Weights of a small image classifier.
Model: 7.93M parameters, 48-pixel images, arch vit, moe top_k.
Rows from block 2 of a small image classifier, named by matrix and row number. Rows with one number belong to one neuron. Each number is 50 + 10 x the weight over its row's rms, rounded and kept within 0 to 99. All counts start at 0.
After each neuron's rows are labels from the 100 images, of 14848, where the neuron reaches its highest value: "colour at peak" is the nearest of a few named colours to the mean colour under the peak. Only what is clearly more common there than usual is listed. The data: retinal OCT scans (Kermany 2017).
# fc1: MLP up (model.blocks.2.mlp.fc1.weight, 512x128), inputs 0-127
# fc2: MLP down (model.blocks.2.mlp.fc2.weight, 128x512, transposed), outputs 0-127

fc1.328:43 49 55 56 54 52 46 33 59 30 44 42 53 43 51 42 62 58 55 77 56 46 40 51 40 51 51 56 40 65 67 47 52 54 53 40 36 57 52 49 38 31 51 41 23 41 64 49 51 44 46 35 32 49 51 49 52 57 58 43 42 52 42 59 40 39 25 33 38 42 36 52 36 52 45 45 50 40 44 60 63 32 37 53 49 57 47 42 60 60 52 53 55 35 53 65 77 59 57 30 57 56 52 46 53 55 46 40 38 39 48 55 66 56 40 49 47 50 61 45 56 34 40 37 51 54 66 40
fc2.328:56 55 60 61 48 46 65 42 40 51 65 66 68 60 59 44 54 37 62 45 57 62 63 58 53 38 38 52 65 59 36 55 55 50 58 56 38 54 50 45 51 58 41 46 50 43 42 42 57 46 40 36 53 26 48 47 46 37 49 29 46 51 47 31 55 30 24 21 56 48 43 48 43 34 44 36 53 43 40 49 45 53 42 58 66 54 50 59 56 40 42 43 50 56 50 40 68 63 67 66 45 46 51 35 61 40 51 47 41 45 49 44 45 36 43 53 54 46 36 62 46 65 41 64 51 40 41 61
colour at peak: grey

fc1.226:51 47 52 26 39 58 47 57 54 59 50 50 49 75 49 44 56 48 60 27 55 57 63 61 49 61 34 42 45 45 38 40 60 43 45 62 59 37 50 39 50 47 30 41 45 62 37 51 58 47 48 39 55 39 55 52 53 47 20 64 42 43 39 29 56 65 55 48 48 58 64 42 39 52 67 31 40 52 40 51 42 57 58 59 57 43 51 51 50 41 53 74 57 47 58 42 43 46 57 53 49 25 45 44 58 55 46 44 42 44 51 66 40 60 52 48 51 60 43 37 39 46 48 51 32 43 38 71
fc2.226:51 58 47 46 52 61 46 59 39 38 64 43 69 33 39 34 53 30 45 36 61 44 52 64 53 73 50 43 44 62 56 47 40 51 64 57 33 38 42 58 57 34 40 66 47 62 42 47 64 60 52 42 38 63 62 55 61 50 54 47 47 55 58 45 58 49 52 65 52 54 56 55 53 53 43 53 35 56 47 56 46 59 52 56 40 61 48 52 35 44 72 45 45 42 50 52 43 63 60 46 55 45 31 60 36 52 45 33 38 51 57 22 40 41 36 60 47 52 52 66 31 40 41 25 51 44 46 55
colour at peak: grey

fc1.404:39 55 43 45 43 34 49 34 43 56 52 49 54 74 42 42 64 29 58 49 55 49 52 52 61 50 51 41 43 40 45 33 48 44 60 57 52 61 46 31 36 39 50 51 45 48 48 63 40 67 50 34 50 18 36 41 43 48 50 50 36 33 51 45 55 50 38 49 60 42 32 46 45 43 58 47 60 51 48 49 51 44 59 35 48 59 46 47 70 45 54 61 45 52 47 32 54 56 47 51 36 32 36 39 44 42 46 63 68 40 60 32 50 35 47 32 53 38 35 44 43 52 41 40 38 36 56 57
fc2.404:46 36 65 50 44 66 45 50 55 25 39 45 48 29 63 30 68 58 50 44 46 45 53 41 39 45 62 39 64 65 53 62 54 51 51 43 39 45 56 66 73 65 62 61 55 54 55 47 53 39 41 40 42 52 61 37 48 24 61 48 54 51 28 37 55 55 53 40 41 56 55 34 54 42 37 46 62 51 55 50 38 53 40 58 55 44 57 70 50 47 25 33 51 44 52 78 55 53 52 39 56 56 47 45 47 50 47 50 48 39 44 53 51 53 42 58 55 54 50 60 58 52 53 61 62 55 36 61
colour at peak: grey

fc1.379:35 44 52 42 36 43 36 29 43 28 32 71 54 58 58 62 51 52 50 39 60 42 50 46 42 48 39 39 55 48 40 61 60 54 44 48 44 55 44 35 40 61 53 53 53 39 49 44 33 42 35 47 59 31 56 58 49 36 49 68 38 45 56 51 47 51 37 67 46 51 40 67 47 46 49 39 69 49 65 56 56 54 31 63 39 36 37 65 50 38 44 58 26 45 47 52 49 51 43 54 46 47 60 41 65 33 55 47 56 43 37 59 62 50 45 38 64 57 52 43 33 52 41 67 45 59 38 55
fc2.379:50 50 66 48 38 46 46 44 45 54 39 57 52 34 32 23 81 47 50 68 50 61 44 57 55 23 43 43 39 39 43 58 42 52 47 45 36 53 51 46 50 31 58 56 40 41 56 38 41 56 44 56 63 60 51 46 49 54 47 53 38 60 47 32 50 51 43 48 40 49 42 47 43 34 28 65 31 48 53 37 56 51 57 43 49 44 43 57 43 66 49 59 43 51 30 50 56 52 50 50 39 48 64 37 32 57 44 38 51 48 54 48 65 53 61 69 60 61 54 37 62 65 47 49 47 63 54 47
colour at peak: white

fc1.114:39 40 36 63 56 60 41 58 45 37 42 66 60 49 56 70 29 42 62 45 51 44 46 49 50 40 45 42 51 51 35 49 47 48 40 39 58 63 69 59 57 61 47 70 51 61 50 58 45 37 55 50 31 52 42 48 27 57 59 50 64 38 63 60 46 51 49 66 65 48 59 61 64 50 42 38 68 56 53 56 44 64 60 54 46 53 38 54 55 33 40 50 45 53 54 52 48 50 39 57 39 59 71 62 48 33 58 39 58 49 28 28 51 27 50 45 53 45 57 57 55 39 38 45 43 53 44 44
fc2.114:59 40 63 51 45 38 52 55 40 61 59 38 43 50 40 43 69 53 38 40 60 59 40 55 54 32 40 36 52 44 31 49 60 45 53 53 34 50 38 41 46 48 40 24 57 55 62 55 62 48 71 59 49 53 49 39 49 38 50 50 42 56 53 40 45 50 41 57 42 44 56 49 70 39 43 44 49 46 48 66 46 34 48 58 62 60 52 43 60 57 72 43 32 36 40 59 53 66 44 31 60 58 33 68 43 49 50 51 51 38 64 60 47 50 52 68 39 31 50 50 30 41 41 49 46 35 40 46
colour at peak: grey

fc1.283:43 48 37 47 33 51 34 51 37 35 44 54 55 54 39 34 44 40 51 39 43 55 58 59 44 50 53 43 50 67 53 52 58 67 70 62 42 44 44 40 40 39 50 40 59 42 43 60 28 54 59 32 47 53 52 62 46 54 66 46 51 38 51 32 54 56 53 31 50 43 42 44 53 36 47 52 48 39 56 48 57 56 62 48 45 56 35 48 46 42 53 67 49 48 63 29 41 34 46 48 25 34 52 39 49 69 59 47 50 44 63 42 37 53 24 36 59 60 57 39 37 55 51 48 33 37 60 42
fc2.283:48 38 52 51 49 61 45 43 61 60 51 41 62 60 55 51 52 45 77 46 38 75 42 31 65 40 61 62 66 55 47 47 62 53 59 52 47 42 25 55 61 52 73 52 35 65 63 44 63 36 62 35 40 40 65 48 61 43 46 57 36 56 46 43 52 40 41 50 52 63 51 48 49 54 51 43 62 68 68 52 51 52 60 56 40 46 44 59 53 33 58 38 64 60 48 53 50 35 35 47 45 47 33 47 76 49 55 62 55 48 67 56 64 51 50 44 45 51 53 42 53 61 62 47 60 52 45 42
colour at peak: grey

fc1.477:38 50 50 39 42 40 43 51 41 41 39 43 52 48 60 38 61 49 51 60 62 39 50 33 40 53 43 56 33 63 64 41 52 48 44 52 56 48 40 55 51 44 46 46 52 38 30 43 38 57 30 37 60 19 48 39 48 41 54 46 31 53 35 60 58 62 37 58 35 48 49 56 27 50 52 45 48 62 68 42 62 46 43 59 40 43 47 51 49 48 34 58 59 27 37 58 46 50 39 44 58 46 42 40 65 38 45 52 35 28 43 62 61 52 49 50 55 59 43 54 42 66 48 37 57 56 37 64
fc2.477:32 29 39 47 44 63 53 44 45 39 60 43 35 54 43 61 46 53 61 36 42 55 63 50 40 29 54 54 74 51 49 57 65 58 47 49 38 47 42 40 36 50 52 47 54 58 54 39 47 43 54 37 40 45 52 59 39 49 56 47 57 32 58 40 61 62 51 34 52 40 55 36 72 30 64 41 61 34 45 55 42 41 58 36 41 58 47 53 53 44 59 50 43 54 41 25 38 36 44 47 53 50 70 60 53 52 40 49 54 42 33 57 29 46 41 40 40 39 41 49 49 43 47 54 29 47 51 43
colour at peak: grey

fc1.456:36 46 51 45 49 57 57 37 50 44 31 37 49 69 49 55 58 54 56 46 50 47 61 37 54 53 60 54 45 52 36 31 48 43 46 37 47 51 41 45 43 57 44 26 48 42 47 43 32 35 59 26 47 32 48 55 39 34 41 41 51 50 36 50 59 47 38 45 36 52 45 55 36 49 48 36 64 75 54 63 46 50 44 54 49 52 49 74 68 58 34 57 49 47 39 48 55 48 40 34 42 40 36 55 54 61 40 58 46 37 33 48 42 36 45 47 43 49 54 45 22 45 51 47 48 41 31 65
fc2.456:55 60 54 22 57 47 61 44 55 58 57 47 49 56 36 58 53 57 42 47 49 46 40 60 42 04 43 60 45 57 50 53 40 50 47 50 62 59 57 54 47 62 40 47 50 45 47 44 55 41 69 20 56 50 46 36 51 45 51 57 50 61 64 47 37 51 37 42 51 64 54 67 55 19 54 45 45 58 48 63 42 48 43 51 39 35 45 55 44 71 53 53 39 49 44 60 47 41 47 53 45 44 43 48 64 55 45 61 69 33 40 53 56 49 49 47 61 51 52 49 38 55 56 44 57 55 44 69
colour at peak: white

fc1.209:57 45 40 45 41 35 56 50 46 49 53 49 47 47 48 46 51 53 50 63 57 31 45 41 44 54 58 43 53 52 62 44 53 54 61 51 47 58 50 52 43 49 55 40 49 39 50 56 43 54 38 40 54 47 77 48 53 49 49 50 37 55 35 57 27 16 12 40 36 40 49 54 28 44 40 45 57 56 62 46 53 47 39 52 54 51 52 50 50 45 42 51 51 48 41 51 92 69 51 39 37 40 47 41 65 50 34 38 40 42 55 56 56 47 54 49 49 49 42 56 45 55 52 60 49 44 51 72
fc2.209:57 43 54 40 52 60 45 47 59 44 49 46 49 61 54 49 45 42 48 54 42 58 54 55 61 39 58 53 51 42 44 56 49 70 54 62 38 59 53 57 59 68 55 50 63 49 57 37 59 45 50 76 40 47 34 41 56 43 54 58 54 43 50 51 32 09 16 37 48 42 36 44 51 52 51 56 55 44 40 54 58 53 67 45 58 49 54 54 47 42 53 51 52 50 56 55 90 71 56 62 52 54 48 43 53 50 59 54 64 52 43 50 53 63 44 51 55 59 69 36 52 58 52 49 54 57 53 50
colour at peak: white

fc1.207:42 47 53 51 52 58 42 51 46 57 36 54 54 49 44 50 50 50 66 36 55 62 37 52 40 40 40 54 51 48 70 38 54 57 46 31 41 40 56 49 55 55 57 39 42 42 40 50 33 65 52 29 50 51 72 56 56 56 68 51 51 47 65 30 46 51 57 54 63 55 40 65 44 56 48 29 45 37 62 51 64 43 59 59 34 42 37 44 37 58 28 73 58 28 61 37 38 44 52 51 50 61 49 65 65 54 58 53 35 49 43 63 59 54 47 30 43 54 57 41 50 43 41 58 44 40 57 41
fc2.207:41 53 37 55 57 40 52 54 61 70 56 46 57 59 49 54 43 32 34 47 37 43 46 40 49 36 61 60 49 32 55 43 47 46 48 59 76 43 39 41 45 47 72 39 52 40 35 40 52 33 43 32 60 56 40 61 50 66 40 66 35 35 46 55 48 45 54 44 42 46 41 39 50 43 45 69 43 59 62 42 52 66 49 37 52 41 67 55 50 60 60 51 49 68 50 30 41 55 43 56 47 52 42 52 26 46 41 59 65 55 65 41 55 41 52 42 52 47 56 40 51 65 70 49 56 46 61 43
colour at peak: grey

fc1.121:53 20 29 33 35 37 55 37 46 37 61 45 44 42 47 47 48 41 57 59 58 36 51 51 40 44 53 38 54 44 50 42 83 77 77 67 54 52 41 41 60 58 51 31 65 47 58 59 41 57 50 37 44 45 61 60 54 44 40 37 53 52 37 53 58 46 52 50 42 56 55 40 52 33 50 43 48 65 60 46 43 43 53 57 49 61 54 52 49 49 61 48 61 38 47 55 54 48 59 26 42 37 46 55 48 58 52 43 34 43 58 57 56 48 48 52 42 51 41 57 45 51 55 68 55 34 46 65
fc2.121:60 30 37 27 39 43 31 45 46 32 45 57 50 60 40 46 62 63 55 44 46 52 53 44 63 22 59 42 54 50 53 58 72 89 65 62 53 50 42 69 45 59 58 41 60 61 61 37 60 38 55 56 47 51 55 49 56 59 44 55 45 39 51 58 45 49 57 55 56 37 53 51 56 28 43 38 68 60 61 57 53 47 47 45 51 49 52 49 53 33 45 45 52 44 48 47 47 45 39 47 43 56 49 63 65 54 67 55 54 60 50 58 55 61 39 50 62 49 75 55 55 58 54 52 55 53 42 49
colour at peak: grey

fc1.95:42 32 53 65 49 69 54 38 66 47 57 42 49 61 47 44 40 35 59 34 47 61 63 57 35 52 31 58 67 46 46 49 48 62 46 29 37 50 37 31 43 63 59 36 38 54 42 43 56 41 70 34 43 52 64 60 49 31 61 57 45 46 50 52 47 40 52 31 47 42 30 55 51 43 47 51 59 42 40 54 38 47 51 36 48 37 49 48 47 28 36 41 40 61 32 41 56 48 52 50 54 63 45 50 51 58 40 43 54 50 54 62 39 49 32 35 37 39 60 46 45 47 47 59 36 44 62 44
fc2.95:30 48 38 53 52 57 51 50 36 39 50 46 47 44 65 28 43 46 45 48 37 67 38 50 47 28 47 59 44 57 35 39 44 55 50 40 53 40 74 45 53 43 51 53 58 50 36 57 45 65 52 38 35 50 56 54 35 54 54 53 40 53 64 36 56 63 60 59 48 50 51 58 50 31 43 43 48 45 37 42 56 65 52 55 60 48 49 50 40 69 56 69 69 34 62 46 36 47 45 45 37 47 58 36 52 62 54 51 52 49 39 61 62 55 42 47 43 55 45 40 39 61 52 39 15 56 56 66
colour at peak: white

fc1.139:40 43 53 51 50 43 46 29 38 50 43 50 60 44 63 35 53 32 52 53 51 44 50 36 51 55 70 55 56 55 37 70 53 56 57 54 35 55 24 35 44 43 52 43 42 41 50 48 48 25 49 41 54 39 28 54 45 41 53 56 50 50 45 69 57 45 44 58 37 40 60 35 54 50 56 56 51 51 60 60 39 50 32 43 41 55 66 62 64 30 69 43 43 65 41 48 54 53 44 52 42 57 48 35 33 54 52 59 72 48 54 51 40 36 53 55 74 36 59 43 49 59 45 55 55 48 57 58
fc2.139:56 63 44 52 71 54 50 56 63 45 70 46 64 71 34 42 40 50 48 48 60 59 48 56 53 38 51 48 49 65 63 35 51 50 53 55 55 29 54 59 43 34 49 55 28 54 37 57 57 48 51 45 51 62 62 60 76 67 58 46 45 63 51 46 52 57 55 52 59 51 51 64 25 30 63 40 41 59 30 51 60 38 46 45 60 53 36 56 62 70 52 53 51 53 64 36 36 57 52 59 45 53 50 56 47 50 51 42 46 60 54 44 57 65 30 44 38 43 51 71 53 53 44 37 53 48 44 50
colour at peak: grey

fc1.196:33 52 25 52 42 64 29 31 43 41 47 51 38 65 63 29 26 25 60 42 56 49 45 56 39 51 51 33 65 39 57 37 53 51 45 42 34 46 38 41 38 57 49 46 42 57 49 53 50 53 38 43 27 55 43 45 55 40 57 42 42 60 65 65 47 57 38 54 40 52 45 40 42 55 55 54 38 35 49 49 37 41 44 34 52 31 60 37 47 44 56 47 56 52 37 60 51 40 44 53 51 53 49 46 43 66 49 50 54 51 34 67 51 51 47 47 45 57 61 43 56 42 36 48 46 61 67 63
fc2.196:45 44 43 48 42 49 56 76 42 61 52 56 48 40 48 56 63 48 38 59 53 51 50 25 60 39 40 53 50 71 48 44 56 47 48 38 50 51 62 47 66 56 47 35 42 53 50 58 44 45 38 56 57 44 72 61 43 34 49 59 51 41 37 50 50 47 41 51 48 55 60 72 43 42 49 54 56 52 46 26 66 59 51 66 42 50 42 66 48 50 33 50 50 45 42 42 55 46 47 38 48 60 61 35 57 31 36 37 53 34 47 65 59 64 59 64 65 55 34 54 54 79 63 61 48 56 45 45
colour at peak: white

fc1.47:38 57 60 40 38 51 55 51 44 58 44 38 35 60 51 37 71 57 52 42 55 50 43 53 45 51 45 57 44 37 48 42 54 55 51 46 58 68 35 30 45 42 62 34 59 41 35 54 33 59 49 31 69 32 53 44 59 52 40 50 55 42 33 30 50 59 42 45 45 55 65 50 38 55 69 32 52 40 38 48 53 43 42 54 54 34 60 41 42 52 43 57 45 46 59 38 42 44 44 48 41 46 45 23 64 51 36 60 42 48 47 74 38 65 38 46 44 44 40 49 51 52 58 66 32 45 55 55
fc2.47:65 39 50 54 45 54 49 46 39 43 63 51 38 40 44 52 54 42 57 43 59 22 53 48 47 18 53 34 50 34 37 40 58 44 65 59 34 61 40 55 78 54 46 46 78 53 54 50 56 51 52 49 48 60 53 34 57 34 41 50 55 48 43 44 49 53 40 70 57 55 61 45 68 47 37 37 49 68 63 53 42 49 53 64 52 58 46 40 66 48 64 45 39 49 40 56 57 60 46 38 63 55 42 48 53 33 50 38 52 42 50 42 33 33 49 40 54 40 52 52 30 42 48 56 53 47 48 50
colour at peak: white

fc1.238:23 39 37 47 45 54 48 47 46 43 56 63 56 43 58 44 48 35 51 34 55 42 51 53 53 45 38 56 59 50 56 58 69 60 55 49 37 63 45 35 55 44 44 48 50 55 35 59 29 47 46 20 43 50 55 53 46 35 67 50 65 35 52 40 67 64 51 44 43 41 41 53 47 41 47 54 70 40 46 57 57 63 56 53 41 50 38 51 50 37 36 60 60 61 60 43 39 41 53 56 38 53 64 55 53 58 47 42 52 44 49 45 50 52 27 29 56 47 71 38 39 55 43 61 35 33 68 46
fc2.238:29 35 40 48 50 59 55 39 54 58 29 49 53 56 44 72 45 58 48 46 34 71 44 48 51 43 56 51 50 63 51 41 58 46 37 44 61 38 52 57 31 43 66 46 37 51 33 44 51 34 53 42 50 42 61 52 42 66 56 49 43 28 46 47 53 51 51 40 34 62 38 53 47 52 33 31 61 68 59 37 41 56 47 35 48 37 59 69 32 46 49 46 43 52 53 36 39 41 41 58 36 47 47 48 47 47 61 62 52 49 57 50 53 48 48 57 26 43 47 59 73 50 63 55 47 62 42 55
colour at peak: white

fc1.125:49 50 55 62 50 40 59 50 60 51 48 30 62 69 54 42 55 50 71 49 54 36 41 48 61 67 56 41 45 37 53 42 46 51 51 61 56 60 54 45 50 42 47 49 48 49 43 56 53 57 46 39 49 38 52 60 47 30 28 68 40 57 35 64 31 32 31 47 37 49 52 64 57 61 48 38 52 67 52 62 63 57 49 56 50 34 51 46 55 42 55 55 55 26 37 61 60 36 32 23 46 35 23 57 55 50 57 51 51 42 45 53 58 49 37 60 45 44 52 54 35 50 54 59 41 53 52 55
fc2.125:43 49 49 42 27 44 52 39 43 43 46 38 50 41 47 59 50 58 49 46 44 42 54 57 53 30 57 54 51 48 70 54 41 54 50 49 54 40 55 49 45 25 72 60 49 38 53 44 58 50 42 45 37 49 57 78 47 69 54 57 56 42 50 48 46 47 38 28 55 65 32 36 40 34 54 60 38 47 40 56 65 58 40 32 43 46 57 60 41 53 53 59 65 51 47 39 53 36 49 41 36 39 60 40 46 71 53 54 60 34 39 48 34 59 46 29 40 60 41 49 50 62 58 46 57 64 57 45
colour at peak: white

fc1.262:44 52 25 66 54 61 48 33 38 43 54 42 64 45 53 50 34 26 62 64 48 54 60 41 64 54 54 40 45 54 48 47 56 57 64 46 33 53 53 49 42 51 38 69 29 37 51 46 48 63 52 40 23 56 39 59 20 46 53 35 56 48 65 66 43 38 55 46 56 50 41 54 52 49 56 56 46 55 45 42 53 37 71 40 46 56 49 54 50 40 46 43 63 58 47 57 54 40 58 33 39 54 48 58 43 46 50 41 55 50 47 41 50 30 56 35 42 51 43 49 48 46 31 28 47 43 49 57
fc2.262:65 39 65 58 58 53 51 49 48 55 49 65 26 41 53 45 58 75 30 61 52 45 55 57 58 24 49 45 60 31 50 25 52 38 60 44 58 44 46 56 60 38 42 37 61 41 50 43 50 47 39 52 54 53 40 49 71 31 40 55 61 52 42 56 42 39 49 59 52 68 59 39 57 51 43 56 56 53 68 35 53 60 60 60 58 62 46 41 61 61 30 46 37 50 53 53 56 53 48 42 60 60 35 50 43 46 39 41 41 63 60 33 52 53 52 50 54 43 54 49 46 45 64 47 54 49 55 27
colour at peak: grey

fc1.276:43 41 60 42 47 56 49 34 58 51 49 63 40 56 55 58 63 59 66 55 64 55 58 33 59 66 58 77 61 53 72 43 58 46 50 52 35 51 54 53 57 44 34 55 52 44 56 25 35 49 48 39 70 44 65 40 50 32 29 61 64 49 45 60 42 46 51 55 65 47 49 63 42 54 61 51 55 56 49 55 29 46 69 64 31 49 30 47 42 36 51 47 47 58 40 54 54 50 48 52 52 49 59 48 67 48 34 54 42 53 28 44 43 41 54 56 60 48 39 46 39 57 44 55 47 54 40 43
fc2.276:48 72 35 49 55 58 41 75 47 70 43 46 69 48 45 54 32 32 29 37 55 41 50 62 48 45 52 61 48 39 48 64 48 57 38 53 55 53 54 44 60 59 63 63 61 41 43 67 51 59 64 46 40 64 47 63 59 58 61 38 48 42 53 67 47 47 55 42 55 61 46 50 46 43 47 77 42 49 47 46 49 61 49 49 60 34 51 41 54 42 36 48 53 70 60 56 38 53 49 56 54 56 46 70 29 53 59 76 52 62 53 42 43 64 51 57 52 56 50 49 47 65 52 50 60 58 48 58
colour at peak: grey

fc1.145:48 58 42 42 50 49 56 57 41 62 33 54 65 75 41 51 31 36 55 35 56 36 70 54 63 48 48 41 45 47 40 36 56 49 46 63 63 53 59 45 55 53 39 43 57 54 38 55 44 51 37 39 51 24 57 41 46 51 26 60 48 26 47 38 52 45 51 59 53 62 49 50 55 52 41 51 55 72 57 44 52 68 50 39 55 47 45 56 72 34 32 60 43 53 48 45 55 51 49 59 48 35 51 52 38 37 42 52 42 46 37 34 54 46 62 52 48 50 45 44 28 48 55 45 54 43 36 70
fc2.145:56 52 22 53 54 57 39 47 38 35 56 52 53 32 35 24 26 37 42 32 59 40 54 63 44 29 51 33 68 50 62 46 55 52 53 51 40 27 46 49 47 63 54 50 62 56 44 52 42 54 43 24 47 61 50 50 54 42 80 30 45 42 66 46 53 41 52 52 56 56 52 48 37 27 50 43 50 35 47 45 57 46 50 51 49 56 44 57 41 46 48 57 48 57 52 45 38 51 51 61 53 66 51 62 39 42 45 41 47 40 53 44 44 46 41 45 48 54 55 67 36 54 44 45 51 40 42 51
colour at peak: white

fc1.210:49 43 54 31 41 50 39 51 48 51 55 32 57 47 51 36 54 51 47 49 51 30 55 40 42 48 62 32 36 69 66 38 48 41 41 61 50 56 42 66 55 41 38 64 66 49 45 57 61 52 30 51 49 39 48 29 51 37 61 58 33 46 43 41 46 54 31 54 36 46 61 38 32 52 67 45 41 68 52 50 48 48 47 40 46 54 43 59 72 44 39 66 64 47 51 57 57 57 50 55 60 42 32 47 37 38 52 54 49 30 46 45 39 43 38 39 46 54 57 44 53 48 54 32 74 50 48 42
fc2.210:44 41 51 61 39 51 57 50 45 45 43 65 54 36 64 48 37 44 29 44 32 64 51 46 54 47 33 62 42 40 32 60 54 68 50 60 65 51 58 49 40 63 42 49 41 60 34 52 41 63 40 58 53 51 56 45 47 66 58 42 45 52 64 75 37 48 50 57 35 62 57 54 37 55 34 71 40 46 47 32 36 68 61 47 57 41 56 52 32 53 50 50 43 57 53 33 53 52 52 54 51 47 63 39 59 46 60 40 38 59 37 54 72 44 57 61 41 58 39 37 54 58 47 52 47 55 58 63
colour at peak: grey

fc1.351:55 38 52 38 48 63 47 60 49 50 63 64 42 49 53 61 42 48 48 47 58 45 60 41 44 47 49 54 49 44 45 42 61 51 49 48 49 60 44 54 57 66 36 46 59 64 38 54 54 32 65 39 52 50 49 34 38 46 36 49 39 40 45 45 67 49 45 51 50 43 60 33 46 41 61 48 65 57 52 47 33 34 69 45 58 65 52 44 73 35 38 50 43 60 43 53 73 79 61 63 60 69 62 52 44 33 37 50 34 42 49 48 52 42 54 46 40 42 47 57 38 36 45 42 50 23 47 51
fc2.351:59 51 54 50 53 47 42 45 40 63 42 34 57 39 43 49 55 54 53 30 37 58 28 57 57 44 47 52 47 48 52 62 51 61 57 46 44 37 68 54 54 40 50 53 35 46 43 39 64 41 58 71 53 57 66 61 46 61 47 77 58 56 57 49 49 49 40 49 40 64 50 48 72 43 46 38 40 67 53 44 55 47 34 28 57 40 55 57 48 69 56 44 51 49 46 40 62 61 54 57 43 61 42 55 42 68 65 61 79 42 42 64 50 48 53 37 37 38 56 45 49 30 37 44 44 56 46 56
colour at peak: grey

fc1.353:52 35 50 44 31 35 36 45 37 62 52 33 50 41 50 61 49 40 51 61 64 27 52 39 43 64 51 47 42 53 63 49 44 46 40 44 55 51 44 58 51 44 49 52 48 36 51 48 52 49 47 45 59 46 45 41 24 51 49 40 43 42 36 64 38 41 40 65 44 37 58 61 24 36 61 52 55 71 41 40 62 41 43 43 29 59 59 57 57 52 54 48 64 56 35 59 56 54 36 40 56 61 53 36 46 28 43 68 50 38 39 59 44 46 58 40 41 47 53 50 53 42 38 44 63 52 43 69
fc2.353:37 35 58 61 50 63 60 55 72 39 56 67 47 42 63 52 39 52 48 40 46 69 54 44 45 25 58 58 51 57 40 53 47 46 42 49 53 33 47 42 46 43 46 61 52 43 39 47 46 53 43 52 63 61 60 43 57 54 39 47 50 55 56 56 41 35 28 47 44 83 56 42 57 40 52 47 57 45 49 34 32 57 44 51 58 63 56 47 45 41 74 43 43 50 64 38 54 48 42 46 27 21 61 39 55 60 54 55 34 48 54 49 58 45 33 52 51 53 41 53 51 52 33 50 39 51 49 55
colour at peak: grey